config.yaml
train_examples: 184686
encoder_channel_attention: "se"
decoder_fused_qkv: false
decoder_qk_norm: true
init: "lecun_normal"
batch_size: 64
epochs: 1.0
Rows from block 2 of the text decoder of a small audio captioner, named by matrix and row number. Rows with one number belong to one neuron. Each number is 500 + 40 x the weight over its row's rms, rounded and kept within 0 to 999. All counts start at 0. Numbers have three digits each.
Before each neuron's rows are labels from the 100 texts, of 14976, where the neuron reaches its largest size: "tokens" is the input token at the peak. Only what is clearly more common there than usual is listed. The data: single notes of musical instruments (NSynth). In brackets: how many of the 100.
# gate: MLP gate (decoder.blocks.2.mlp.gate.weight, 960x320), inputs 160-319
# fc1: MLP up (decoder.blocks.2.mlp.fc1.weight, 960x320), inputs 160-319
# fc2: MLP down (decoder.blocks.2.mlp.fc2.weight, 320x960, transposed), outputs 160-319

tokens: "synthetic" (20)
gate.190:488516514453395466453475558501505530537546512512451489543497409543528546492540409517477538539467497474533501436522469512479404468556456507413494524486544581444473434516555479416539554537505467542477462550502565521580497417473537575499534532482544491533516448539497503521493492523512473505518470500454538455504603458558508503474556522451485525528490473514537597422523429476493520466515507518527512513424497516487500460567480471462513505567536549443564448508464510459554521561482582
fc1.190:376524484399529501490445446440530493477521511462509498433476546524512562497529536462474491489500548445490491462511489561497536486547477549590480534476560507544545482484543538558452544469511472449516534461522542499494446524494535539574443469500535442474502527430517503515504564508550530468582530508511569549454506512527541540504473452514512505469439473599433532554512479495479565508575445527449494443516493454506473523630478579484531410464553570453464524574456496493551578506492469
fc2.190:567467491503473515433448513487493517396533564429478414534522477525575477534548505528525568472566510440492483503516481489436448577555496496446521467494498466497512519447451492495481529481504440501485491537485498488465524444510563530516475532541503586380427479498553579487496506571576537542529548488518458444495539519485492525475528527488515508392485526441543487466472442481505545487532512522511476582503546486538524485457462466487501496539488505555482512548510533473442464547478493

tokens: "acoustic" (100)
gate.167:498531502546433468564480518505553395485525548490452489456522462514501462514478450458522540504467580504504493494477506516512501587563521525546420547526499513467453486427565528514482456528515471506455518511457517521485534536555446497512478518457472623489512567461458501552468460481536504504509475551496501454480533452472542500476508440518472519471496573592494511548451532479457509570500515526498493494482509561471506506550540448571478532462478485484450528382432488529485522523485517
fc1.167:567477509441503507493425439512575489509449530525535532534497547504560485498488499429455513514516473518444442562539534561498562507470441475435582461467526580510388519505448546487498442490497584520451508453511506438556481547484472502503550519452396467445520535508567500496517492550495512464515468506489486482468512558519470447485557425559478521515423450401562496466526511431556495412563503552481524545469498483507515480471424549456472471474519552571481583476547497514428486519446512
fc2.167:496492475458491528552495499482493473484572531530513494482449550462460484458563548469511508507545472545472499509557418567491496488480568519446523566533463509438590536487527514478486469495489508553543464547575539463528499496519477531538523485462431513481502460581488539514452551514485501476511489491530416493558500488509476511501509468543508571568498486522523565527481568489523464469454520485426602498507449548559476531481545461430458527519538479444547504465494482473510433502491508

tokens: "synthetic" (60)
gate.101:517466481528426427530498499431502505503454505487539527508521503461500464535571429531533509436549518512494541554482511545470454478481504546492506447453520470450590483607430397506450487520551508481506471559469529579498497490549567449455466451557487422610500473486517455539458477515526519416462436557524495457505507574484526504520466483438523535579511529449496394499530499485487494485526505470484417457476523526496519424521497507498521505545498420467483520444541500474443540409491438
fc1.101:519512543538470478535478469454580458448482498440517515495490515382509434521526450494499546467484405517480556559542530514508458498515490594506491490488471529450556529567471500507473460434510510463563475554492497506403498495486455492580554486494580516483490541500493436449503495516483531419450502481502568476575446521489536509556518519507483538466578493517521439453514495486517494447572512531543544563460402526527559520506519491412518527553457457478532493511558547501495529485467477
fc2.101:508466426476444560463509478548540463386561535523483478526497532468512515535513491534471505471481461483513502467521537537550518439529548554489585468487541544514525554537516535487496439551469480481498467492566545491504560341462515542480547530497530531538512452533467583450561510541524468455460498503534544514459482549473489483441438423480534484512517502459460560559499552426504470547477542496448507421473485467509508593511499436431484537486494547436521558483551567409513593467450516

tokens: "," (41); "#" (37); "<end>" (21)
gate.388:519514535500517506574514493446562515443491528494539481549468445507449448551426540514511473531464500519512487434540524569531482461524503504505527561501514569507520570539592533458547498493443472480524391424442487521494512479527512552448478462516480505492511545506459523484505468540477467559462469538474482507516477469465514563502496502487540501527490464451447519455514509543543495488473540526530603479503483483494529450533400464514502500451485386502493520541550462522543401477479516
fc1.388:460475534476601439522591495468503532525513546515484513499554506488499493541557501458559418480519504529497547552511490536543472510494501476442486463478462492466524514493474456408506493518455536502461506487559482498467486522489491573534469472507491515517521474516413462414438511427512583550512484455477522512527513510417512452543516557494479470499468519525514397471481460546537485504450546479507488491489457534482576491449501521524497505539523534561497569531507531486577491423508570
fc2.388:477559517508603542457460517474470585511454463466533498558490506502542457544457395514493580520484568464519469443454446479441509514484488460595495467481494512501454500527497500520522472458463472528499472442532499497456482440518512503479458466478449549475527522500475437571486515531507465528460474559509468500518498549555613515507506534490545523438462515568504515509464469539544505536469474593514390491506498510478511470503470458494599481533551515552568567504527571519462466470494487

tokens: "synthetic" (14)
gate.465:532502527455563457514537505503522539458568457519467464494524447451506467467507485440544473360537502532529521494510473565525525474516531466468572507486487547514472477551432481532481530488464515542505525449462473503423524529450415555522536512488465446524515510455484483523537471440508463468451517566507512434552476483436493463355519495493535469503438440511508473533546534417516450542564531516537498475530496518514430511521498551470467518486521495450541480518597525480442450485469483
fc1.465:530433506446530485504496470492548475517561495506501500460553514536512463488500496443526524463523483533575475483533539499497487500542462531501535477522567584492562540559495491518423483479459592508499496502457487529447461547531558502498462463484499433493534414479506556425518579509485499514472539540578456522566542571497541527456416493504472447474486496542500524575476490469483416487495461522544423499499532473490572495507489516441512556462530498545501485449479527455506566512451555
fc2.465:463532428505549512499526541583480474429547479465488549505457510416536466472483515457502536500438452587489460508494541408514484438486508515518523529518431537443574484470429511446466442508479502472437506446497506534429494513474490482521557463531487534487522416542438501522483519578385452409507451441507414539474511482533410511489538504519492467468532522507479453501524547526496529524474511444567536528436612526537499489414496457479455579535528514520505446522447510564514507483539417

tokens: "," (100)
gate.157:606513486544508514461469500542518529545503574481504559467585417439499449502510573516505479428495485473541498534558558539515434491549451499504487543457490469483486510543509449466510522438511492539491575477452472418469510512518500514474521593499484510470550465499539496557522472510471444555488521517429427482550531527528515421432506466575586529512455599493514500543538550492440429599482493497455440505493511482500471479476502515541513546486580526459479516454494499511460497546464527
fc1.157:419499526524527463577515467502456511460510431484515457521542504496488470513567536485478498524542478509553510525563449498523460497480458468459565468523554537499472548492536534553532452465522513471478475444517567435516508522517487545552501483495512547467484516562517494529556547525535573484441472517509602462489486554515480490524442466507467497470474596471489466547488516494463468494506540540483529477487512529525499508580515475528470359460499445480499504534481430392466546500479503
fc2.157:492482508454537486521566491512522533411553416483539549466475532581502574420550472431515528504506505411543478465442487594532465516475492524515509502513531515484459565562544449541486456498501502478494515614450502523486518440596597479511527519515482422448537513524503554504469560562429479476450541461466581580468482494515570507553543499471485550539474536498457505516573471547527452481478551511512506526527492501512521538489521506466529479533505498504439484532489536514512487555523544

tokens: "synthetic" (9)
gate.438:445488553485546529504526561503548453440490511521450459461552471497576498652495462442481491506474488502536468577535513497515472514429437364548503548529472516461438528447555499488460461612504482478508473472476514486530498499514511524501468505477489537452472480532522444540514533507523536526531513585438514502463496538494506513532538508543485494538483512527491541561547484413530488460488520531447497503499472504457507481486455537517506551530587506544486483561522429521576497467544537
fc1.438:453453483477516447505412498505493504515484559439531492527484445550483497464442555415505493553475449491562456472456436510402558512501450564428444494490510538484454546482514524475499447492478492512519496476443475514526523479483454556492560537526459505608503499450480484526434514433505493463529567464510526467502509550503491463427546515486513569493476464491398547550507486474516505527530429472558424554531578454546433477537448433483456461521553472472526471517528491522469554520544480
fc2.438:501477503470494469462501481570438523437544563511535492460545432465476522516488476497544529468505521555517596561498588511473502503507471518496562455459450502471503544531462489476512441442533532463495454466507536443437490560504461543486499526544532495550465554496522555483631519497490488489490478516452480435496526587485530534476553467463525559482450495541541527517487494503501565527484516589440506530495467542493546561539477455474545480498605541502496536534458484544520532530517493

tokens: "synthetic" (69); "#" (13)
gate.111:432470531541505517490508521461515475491489566495443506513495512421518481548553499496417440466527564486500450437469505477459503416482539506395504479503543477469508480511483498514544657511541474384505540497483507488482475538525487544496507532522503436505463535433492459544475449467448457441561406466483456519499472487505557524444497515510454551502464518510582516564506468447403500520453539500500435506560513529504514546469494531503491520515482546574470480528516565442464463534483532
fc1.111:536524519450515488540433556484580504506537573541440528453533515486490493472508514524566430420533489543582479475471540430502485478501578442496505508485453497537415519511559459516548588539535606450567563526558502486469485514511534549486545533426472500526514457472489597491460502501531531496467497501470483523494581468520516491491512484493510509499600502457491486551478482477389528620396507474476440506543573492523452475552541567421481494538553487512481470539472440466536520453506467
fc2.111:435574529551517445512502489502481467472475500434557431497464550445516450507475486476520536496487561496490479537483535517541464526478466539435484486534532462504480565487530537512551491507494485476477519540494470503542458528443463529474475441563388515524542563504542454471504519464532486552523476453476400592453478507504575490560521461565554449529490489506513487429489542520518490443548461439523494545421510538474480326517462530606523504484492488471532416499480477498491491447549452

tokens: "," (100)
gate.382:533526432505505525464492445548537541587574527497474491545447482475506489501548494515473425535502613564500485497519433520540516482526466543491547555553467539547472522485442541513479469468498429455548498481606497480504483511473515462482573462524440532505490504611533474571520542472550483438533485446452470520488464517491560521530550434515480420518493503543579436481489494520544551526540474514541535528502493564443474469525530450509449486483538472509497524488504518565474462402509491
fc1.382:456423532459590477478522458554517569472522499448491492524410489533497510459488511454480475492485486506441439597536461559507526510518505521568420522491483485493514414537466525550497471575556497451596492504455500401481544540501524506523548538500425487500483536512438503481514518472480457502462593512542525478566520427532531554459487512495422529497494510491468557475560541469454534527472492527512488503513539496502512481506526498540537477476498502549507490458486502544530558470495547
fc2.382:497486525466472450582497513440485525514585539495494475572531465486485561431466483458518505526502432551524470534472509475562504507423505452438586555556460495528490558493582563545529474563485511472412498564457502524436487520525576491487463487547470477531502503580488489583485488427426422549465472469532448483517453492520478421482551537483539485527407464539495456527480546437414471560461551491543578546459462589468549460537455516514513488510507486457466492481463509532453438558544481

tokens: "synthetic" (66)
gate.488:492514457498485576552552489472496526498481492523460472544498508526519455506451516425494544460452565516534535519544533581494565495473425477562476428477506502484482457417553558451478455478502501429534476489566516425532584538496543384509412557545441501457533496485543436512507531444489521557502474535496478533520508474484466531552492450541557507521469453498438559452493510428544538489487370524539511499570549498478492473556454548455533509444519423492439513525504467517453535443462507
fc1.488:486514502525521589564545522480576417548493457527548466458482494544503446500541534429477589454523497480523516494538490549504520482530530522514506562507578488469537481399553530547524523485523537420482409531495516415494478478478495485450486485512472493498484514512439462462506512476461563546544455544523505509466554488533529499574461494503500479509552507522483515495502432494531565553483496482571481584496527472492554482484414576475567602456521474562480496496622541485487505533545524
fc2.488:434562497510547490508546543588433524520488510449407503472469476502488472514497487582445494445458505499504464550429523459465498482512458477523560574562510494463493472435501585491491495539531446481475499477515562518493443552471524474486536455519448458469524521507527492532516591515504494538513480476498465459494447439499548533540488429490456446515572500467493477544523575483488450555539483437531456516517530558471449431421556517439477480428462461480613553490513520618437562505489525

tokens: "acoustic" (100)
gate.638:532533534503548470503500481475542536546499542528449411545486426568494512501501548441471554470471488519528520546503469508559500416562511572473520448511492524535511485532412526512523512483500520554547520486566472583430439440419523451548519535544506508486486546483487495495439534464527563497529565526434472489412524506436518563530452515541503413585517497466503504484609510465468510583490534529566503478446459464571517449513500453514440474519431549481495446508470529502519549526417504
fc1.638:580485511499453462536485467561486473483523411502540519449558525491555525531531511509521496424516475465530507502519466516506513539472550495539483525444437502439547555560435484541484495540578492451452490505454515465507556526534521497463456526461505571530492512538508471516474512493466500510496435447477578470561502512539429497521569504474440537531509480527510594435453459543447529471485493452423529497483500515514531532461485587490517514501416459520490597440503470551449422516557536
fc2.638:510518518469517515468486575529544456474486460507558495486491477486489469546509496525472521542511534466525496485568541570464544457498554529522538475488485462558495491499590539498449528454485498463558532527446618512556504400598543484503519462557528484490459449464526534490519472458573468438443505426537501551484438493521509527449543529490461533484452498533522519525496503525502549472484526489483588517576478484478531494448471502543515441502518485523540503528530391455469504502434478

tokens: "," (100)
gate.420:551566452553499463500513581571615488456521543523460481474442561506468494482561407410531475483482545475476427504493505517537504494536524501514542502471544489527514496442430581457479539485520516445454514559463497547454502447523465508526579527485491472526653528500464473489512542475514511597560573531466512502517541479514464505464526514482537521425492506500464477453501507582583528492461505474509486463484458560562459544508535439439445525536486526407516478435516458488518447535494579
fc1.420:451527528510509502521556611529489533456493578526498470495501521516489439479501497542496582551466509461471458504470487447555503485467526454516525517432514549530490511500448516516543557475549520548480464551437532519460493457443565476539491567488473529518527421570549397465492517477500448462462503521515498458557534460507531462438493477480491547423470494487500464520548504590586487410535484481488510504499513522500511585537443501500495496483508454456511499402539544503533569514455542
fc2.420:526511486483529525481506434489391545495540510501471545453506513490493527585499476439505450480516509484516485533453452480472399499483507423502462529560481499483469399538548541496509452530550514587506539506556492566457463380476499466441486561509449519537466495528469531488502490556513502575428464510492442487535449504559522469554485481458516467403541541519454446456463473522450486467500566464496447503440498523492490476503452528506537587514504536503449509494509479418471484496538497

tokens: "," (100)
gate.623:518426445525443567509523491445545426510459533537558545452443542500479491495473538563488461469484541528432490511530496573547413484543471480439525572561504571471525496446438502499527499594469426481508566563509572466467472448476501474551494477503445489437507482487527543483526458472527539556462464539511456482483489600477493502518514452439501470421550459522462479460517481455514496502487529497481497458548513482517457446497441554527514447535479463489547500603452476554470521444436463
fc1.623:436407405513471525509496516472500487470456489526511486557506490505510516435482525550524472466535510487496512507455424496460486548498477477534563512509434452533464440507524418489476489530501493508440508514543538447500501497527474492471494435510594559531526435518560438500445550556451495550544425456448545487530532617532511527472474480509447493491465611483436490503510478548470441543611560498454552446523493439500473449516534516459575424506447462483521450499447547515502614463453489
fc2.623:493557435462501542523483541575445517516500430530534466540476559479414508450500500475476418541490488441481502544485514506479489460499467469455506538542426539473554498523570473485475578464506526554490503533459491546459490521510534504478518491471484508552512454534498566491463584531501481515502447472536567483433546452436429569459507432457525471444514504526479509514541462499534520489455452426533454473470434531540524583494470457538490430537568514514567507498527501576493439545453475

tokens: "d" (57); "c" (21); "g" (18)
gate.203:551514469497492500520519421494516486557537497525565509525516553499529489494531465563495557539525452502506485420481514555506490498531506525446396452543475474487506582490469472439547513527531570522540539502467508420458517457554562563558483482530515513519480451431457492526523467482560455447550503510494506453463417548532522538596506514550505528535505454502506462449483552505447466559514518613438469474541545535489537486502570451502476457504527491532460466580479526536506503593495481
fc1.203:423480466461528508461488478548514506614436497510425502473542507592468493494502460531469547489478491549540474564491513537494570476544575505492482422538520540431489495526494503437463372482536491554484453522533510533520543560461563582533494480438499470446530498566457513510433454459488554501517450470515430549426503492480497478447448441527489454537557525510506474498468527507465470474498497492500486488490544495527475498511498522534502504409455469491469547479546475493462465461495458
fc2.203:516483513481523487498527450556382509489468504482503453490511508517492473487476530483479484517532587539576465498512501461523478587468496478560477516447448509501496518547542427516522499525487471560532504594534497473528420587419516497505467496365423525493536562454532492478467435513541480474547505543535531558457592472480510509540475488505550515517547516539481484516492532494470430530553520468552506414592591443459479446494538483442531562552453497538527504492551456409507459487562422

tokens: "," (100)
gate.597:528502454488465443456500543491485478468460524533485465504455649502506542421545540463498553544532496497546530525475578415515485521494506646486470548550553520571493496461513582489543524446485480550490491591586513524548512525428492476562530516486528428528561485525456521477516560527493591531516533488535453482540467419484478545479486480491549454523513477447495488484474521457503450500500520529514530559502412483530488488478560483512461539525572551450505474440517531504543428508480499
fc1.597:557564514533480472504496496512465494449513526499503482527511554510488511475520496476526518525523520432466457579496464453544414485508515522470467483532465447546426479469429515478511431501441535506543518537520616482517497504404463526529492519513563425528575490555512476516544515524513532488462461481514483503470445499563487515510512499471510547505466445492506459449500456529498509550573508540542535458500552531472470491362515373439444491528488550477512587430543503472567536504499495
fc2.597:473548489468560502524543508528486572511504496457492538452466524550466487555489503466498533521486504503497403479453526446577454506525485478577444477540514518496495439532457509456523538531444480495540499484441502536482466525522497499520507479541524511423473481464521497552481531496533494502474469524486454501491541507416482497528502526496480484443506454501491456441409505537470414448561467631447392520473497555490495520469486503507531540462559492510472462473566510469434526472500539

tokens: "#" (34)
gate.702:562526441536505502476521589498498506539473460522456489499473435496499473492459494523427516510448593568504514476516503474469520518521471510454424542487509528556530503508498511453514555523413429546447557567493524479567512439496528508353522512499493479446511494522436536536488542486548549474501547476460489490546547533508535487492483476500644482528517483563613599451514433509483457481478572506505512425490520490467596484491512508503439513489537484536454448529528559506564526541538513
fc1.702:576403535462485560561515503553571507470419534510504477529501492486477506538526472414520464512520483458483533538498500436407558525412423463461496460559494580476527520466511475498452527429472501464524512475542474498493505522442484492499441502502483448456562501509518539433557512512535560514504515514496464501543519562516517478431503467504468449473483509492497566496460576516525500493525491438489502491501446516479501475557462499570492500545561532609468519529504419519513477429483482
fc2.702:554555455502556576524460520554488521542490510551513564570471432462539467492520519509503472551514573564520429552425508439509495477589474528505469518459443523500519553508559507566422497494495459561499448531510478544501533511490431545511438547443509505550497482492435470520549464461481444527552454497403405447522501573493475528494537506554545544484482526582492538479449558476469456534442481435491482499465448479508489528569463456515507488481460563490516499556538486486489503532503496

tokens: "acoustic" (75); "<end>" (25)
gate.112:498548511513451494546495576532443487505492531437574509478505494411497548494446489456529505583456555507502509490467590520433532549550449491477501560533490553541539552563525522501491559507482560570465493497535539475531503516544467531436490595533406451516490541524442507481535518461551521467549517443476501501545578494445528518537466512487494491497524497540525481473514485522517506526544477509504519454519459427508457559532458545546477434522568552543470495512481474505525556521469529
fc1.112:530441463523469512552506539526476554442460473555453499463438426496488498513491475471546422510476494440490500537478459429515529426432470572491494539439471513552510456560422464535452434505464511481495533523479462499563524464457471520538494473509579521511462395520541483529484459490433474444553466458423514398504544471532509542504508535549563482513445494527565477493495503425487483439500480456445514412576418485512530485530495539479444468466451557488466478527475433531528447464483472
fc2.112:501567505565527512553490487576524540524427501552515446512505482550530447493585577570519441516491495520465488541510543481512539460468497496479474535561435532561433482502511505463514530547478442517558498463530529483497527466481494448470565517443518509471488490510498496504532522490510501461454506517480498501467474482532413503427546475483483436500450463509593502573556482452479475477494486501518512511550517516467451471452451438538530417464474481502498488478564463574477471538443509

tokens: "#" (92)
gate.496:471480489497556504496512555585482467531457474490470462495481509545476464490558491481502514514464474496449536399561487484525556424522506460495493543548551454634558511545527453488524509495572538417470476484478564520436495508506503522496512463466485498543523473542498513465378514508429535520549533444446522475515501512495607528493457534423472521547475443469568411524541431387529516481450498493450530521571480518501503519488474500522557485509476509499522467436512497575568562530512551
fc1.496:532540495550519583459489480571478479462532424481548502454458565489468547536484498497564496487501503544522465508489557547533437597470556478476515539537556479569444579501549493477474527469524446546469468443495473542514497550432511458419521475491534449528480527459502447491463437524492491457525475482493492498536512502516520633528418504506567544519518590526495466528459478549520548553517479474453512528439499504565529512532545566523524450473469485510535514511540555520527473430512526
fc2.496:491519540488489516521479519472451463500521509460510440473484490508522524539497565504528507483472490448396529442550476476486580450567458508596596442478489517527479491557601469485460541539603496488512436507528502524482498511512541487520461528552437607514480572534500454453470472514486507470514456481473524438506547472526486474446448424516483420539466527443541493500582467529529579565488518477539477520532500495464513523492505489481491516484490467537524480503510486515507480500511510

tokens: "#" (100)
gate.635:529522445472558565473498438498552514487508486484487526508530481569528547438517453505413526575505508501521474451495519506566508532452467480484566546507513498440401466405542526491562581485472436491565411513559493554557523515492523568558475500507462494521528477530501451510479441460487481539528600476506473500382488480514470474489517482452558497494507521527563541527433468497496518481488504524442504555511527439486526498471474534538412492479482499559507472448464549557474543441514472
fc1.635:445451511466468530496464474514512546540540475502470480536491512515491483477536504456537476477457475496437523470543518533467478442480501532551449511484567453534442528452471475535443507447554505486476568572462577495471543608517414502504493521456531448444471467472505506488553501524561490508502495535524557498534542523539531616543474499489464486506503542487449505521388395451529471492492462565527529520426499465541495533472520480500559441533475442488497469467542578559467565510472453
fc2.635:429566495462542456492487518573489462448485579502499453476546528471438452443528472522531549487565448518454502562496558513551534511530425484509459502540548491456508478493552523431473523459429525488521531523487544574488465486547483578475522463525483551502467420502509492480515515457457468488520529518530574464472493513504483514546492349461494489457499523514534511482439495543512542478482506497484509490497498572469477546549455484568524523501501586508498503503615386538501461507496553

tokens: "reed" (38); "c4" (16); "e4" (8); "acoustic" (7)
gate.280:486522487544500487453496496537469535491503597500432477504482513497487509463458454452481492485530518567465434501493546405496502510473495545504448502538451497488500467503452510514519515566540558514474434494542520486458528505463518504511535452519453509458515492494567538512504416526539547499469515485578491557533500560555506500503519521465432419435553514546524481556531542509455500577490470519496506536479479438462498519490451486506565500527480380590480468529525458425493503448529482
fc1.280:437428516524531454630511485490552478482474539593523411472568501523498495525516545464515507524577555532463494505447480445513529449512440524487528507523487547521468555516482476532464496474485553466521541436467491542464494506449456577459479521494549532552524448551447535498462502524524552507555435423550562484587504526437547510534540471546567486529455486518495508528515437466417501499447474471499572541507442471585526523487475491481442541534512589451547588564561490558470430470505496
fc2.280:452497554548497498471508478486452547560474475467540456481564451517564541518492516492480552498566556513495499518523461552422536544547481555560525581563467476497459530455427525488487584489502496453488476466530460534483488517481430460428524540524521490507584571533546478559526532491492489478521607557477501463519528478495533439544513414453538518421533464477476481504520501464494487538507501476460527499474583449554559435476483517478525473541496486411498473504497490503497504478514577

tokens: "acoustic" (40)
gate.45:498530555545446509544451551496519546462526532508510606561521502541486558495549499460495485545528523514483481540540454405541447448531522520433482564535486568538479580464489496524474496493510471508423511474521549501510492523453563562499466552434510511519444528527506528444520554545512522495513535488595437458457463493497632451485503429506527546541503524507482511505474470557411406479515451550433534528535510460478501552475558534538521505554556532434514570521546468488461486466546448
fc1.45:548510554499540416482435559514542541462514474560542492488469516502489498450494440512443548535433552499557584467580459540555461498410486528484497522500452415443470505556447611451482562541504505523477482546506576502549465519448498434500525566520524499514509497472471520500556488572470486468503534488476506501548466551443520491464448465464446545481518451510498463486525529511497501514405532526498480555567458526463456507487461524501436498546542434529489545492450537559497510565497437
fc2.45:473518548489396552471523515462383496521508520519460558479556558466436500534476546489538573533535461490486478511524498490421480529521502492469476517466489488557523597503511468499456432483529563434514487488520436489489417487461505531527599505503507451442539475517479527533480457452457470497559485454503585481513510495484573481494534466463487581522522476473486467513561510583533491528570525510521514469538486442529505531501559571508482533458516578475523502529556502434497496520552507

tokens: "," (92)
gate.20:496452512488582513552524425524522491535529599448510548526466460534512435452450497459427471531529503521455516515504539491539570511538476480499567512462557557500584505496500508486432554497605463461570535463467518429489480518543480463530452490514560517541557504470492490488541524511520464481521441461498449472468426484545530488549490512449535479483470487527556490524584463496469507469482517423471467448487470412450440570478535529522506530499499411509484513557441547556502520524550477
fc1.20:477438475499450489514555522444551503439506521418543472471440494477554449419491589549506457481471567530504505508493491563416552542513484547445544517550531561499430500564519453537534522571519567558486425426542502469493543510442519507469467466469525512536462501504519530490511480498526500479497489430523564490490464481535507488508478492521529462496535467570529507467518409503520506504585547463421491480509515470509527490468494442519487480423534541531639477477460510470530451483482523
fc2.20:481491505476469511512500515506548484429456460480415504422481544528540519458527523511482507540486495526537474578520500549566488442460540495472542532512494489473472512539511507528489559505518485517524469509448528519534530374511420527512418477483431529515486538544436495472482550486426435516383521520450514521485499452489583493507533491497531512539529535440488440571535500515554526556474445483526487481523492538456491453551505478498577556474469537475527539506475535429559521505533508

tokens: "#" (100)
gate.747:426510513519427471529510567488491475464579457535513480456520445462475512499572555513463515539545485489560512438510495404516426487492491543537510512496500482468431518478529521511430478509515547505484465521539495536502525497443501402481508476510482513439522512505494493529415521500509501518478497510478584559540481503439586529505523485562491506494573506443523447556518469519526447494601504528646494470570508491528529474503462448517532512594455426526463421480482416478501458561573475
fc1.747:471528436422501500524488494480470443469551476496549518487480535524486490485541491495485460502607552501485472451522515453466503488493427534482555529499548481548540494475506555467522549549535509468525516474501583505481459555462446515404503466500532539464492542519411579526505445473505443522471494503478442485558448500483474462514509540516554505540494576560496485551579519493440458566514527519494465504512464524460505474512554435517514514484463470544399501541555515531433415421477423
fc2.747:492455472527503485484482525521594492519423494502440478453511522498517512519481478578486508515456499458502458482438472552486521465513396509534393505566539468544474490476442555503437481574442549460487432460441526529519507479566493618487462544481524480494482453525573538476480495527557449494532499455501534495450493505445475550484481441481492507528479401520455450473518462502496524500487507476451499482592591535448470514482497498525527549587488525533491551478544503449529524521512579

tokens: "#" (91)
gate.567:483505539548490436471495541517538532545492475458523480542524561418508557517544509470466514532407448421509532461433477533537391468556583455485508499495524517515444507413437481461533458516485507485454462417462493537519499503546522481440455482459513483539544579518533492424553500440518456516547513538494461474482534504533456485491473557494524474551467513488456521475525495424486537449512474500544448467493447460455516523465479476445474544486534493580562523525490533527517433509494493
fc1.567:508523445552528410434570425512496553569606506512493533513557491534527469418495451337487505501440539471522476572466467476491472527408579584511502469482526440444520469492465467460481485469535528540490490507481523507457554527467487515544450412507512515490543495555553499503555480457504502505561550493548435565484611478488501474493478451467457453500488530495464490505605493482511510468486517482462528517473532510539489520480516446484544525485498456538470463504473510491511453483469436
fc2.567:505473506519554544515505554579465513554459547515459515516519521471414525456503507504558575498540491498481457461484513507511490534520457464525458537589554471543489538486489534509545562504465500494493517543465494440583553494527581506541511480426563506513533502491523498529530461493468569423490539421510528523471503497499528527539516457456472476493385468498566503406477544485482539496513409554513497567492484512546452543541517492517447482528547546515481459593468426436494511480510553

tokens: "synthetic" (50); "acoustic" (46)
gate.89:476566499469512534534444494465531540478442432592474550488421516445490529535515530463490512450418584444566460474489446462535443530492532464550482570552467442446519420486442450447493500515521438525477498464460507501503484490442454475527499427548498521494550545521518543494481452541486569482500484554565494470518480542497448538483480493501499582431529496527483474484523525430587479438555506495544546492491483465584588443518494527497468487431479488521591603506451466511473454522539481
fc1.89:468540487449488550522567507484481517475490468542479483524543492466453534576496516538531455473513609388438477515532412494468485513479505507481501531551482617469477425459581532534524600497496523513460506497503503511497548556416457462480441460467500466534467527472526554464421583443446516497525473482508472479513503498481477480473488492507562610480496534500520513477366462529533517455528469469560541504462518481552525500510472551476512438480539494471560477499572525522439412507522505
fc2.89:435504422534476495486476518461512454579473540454495569473515472469476487571457369556487508399448463487479452524532497421461373584531525547486453507485543478485459509476575477453519526478521497433458510452467462508578526410488566497543553434524577435504483491493520539457535536489522488557489488504468519411582495507452586541487576458492482547490488486557510488500510466501429517472504548604498521516485528484548493483489484557448488552530506533521444486471503480468459536520520467

tokens: "#" (54); "<end>" (46)
gate.134:488487511502581463490484523498470548486453510530507563556475421573483455553438579490492505486504521508449529469521519528482517493486449548561406415490480425534514532487510510486421467484496536464518464486485520456485552530427530530511472512515463473513515444526506499427422560504554487496491462544582459517499516467493526471437450484559449512556492550478488469561497449501589493487526528431517508532494511404426433429511475501395458443513465504574470488509511501485564472544469439
fc1.134:593487530479544541483481535482549424567482505536449494500500540450525483525516408480444536503556497375544500471566501531434442590570521551518522541435511502530519524550490468452460514521524464535467476513464522521571485448452523456491534510553475479454501572538429516518498517498526452475542477483508452525443500533487476469535542472518490420470515523513500446538522516477479529579481548539461499495537529562460549572454483498472458522506502492494417508496483391491442423461428585
fc2.134:465418469481479573554496494426469495431511555492496447545434552473448449565507454498491460456421474497502466494461465512520539454473470486397550458525524496507510501528444542570539511546463609527520494466472511516515533494477528443511508526502516559460461510514447466443569501531514509479485522509507434502523474434512496501442555543513460484423502511485447459552491504477495516498520502527547456496496563478509455538468508469552481549496484553494552450546478526487483492435494493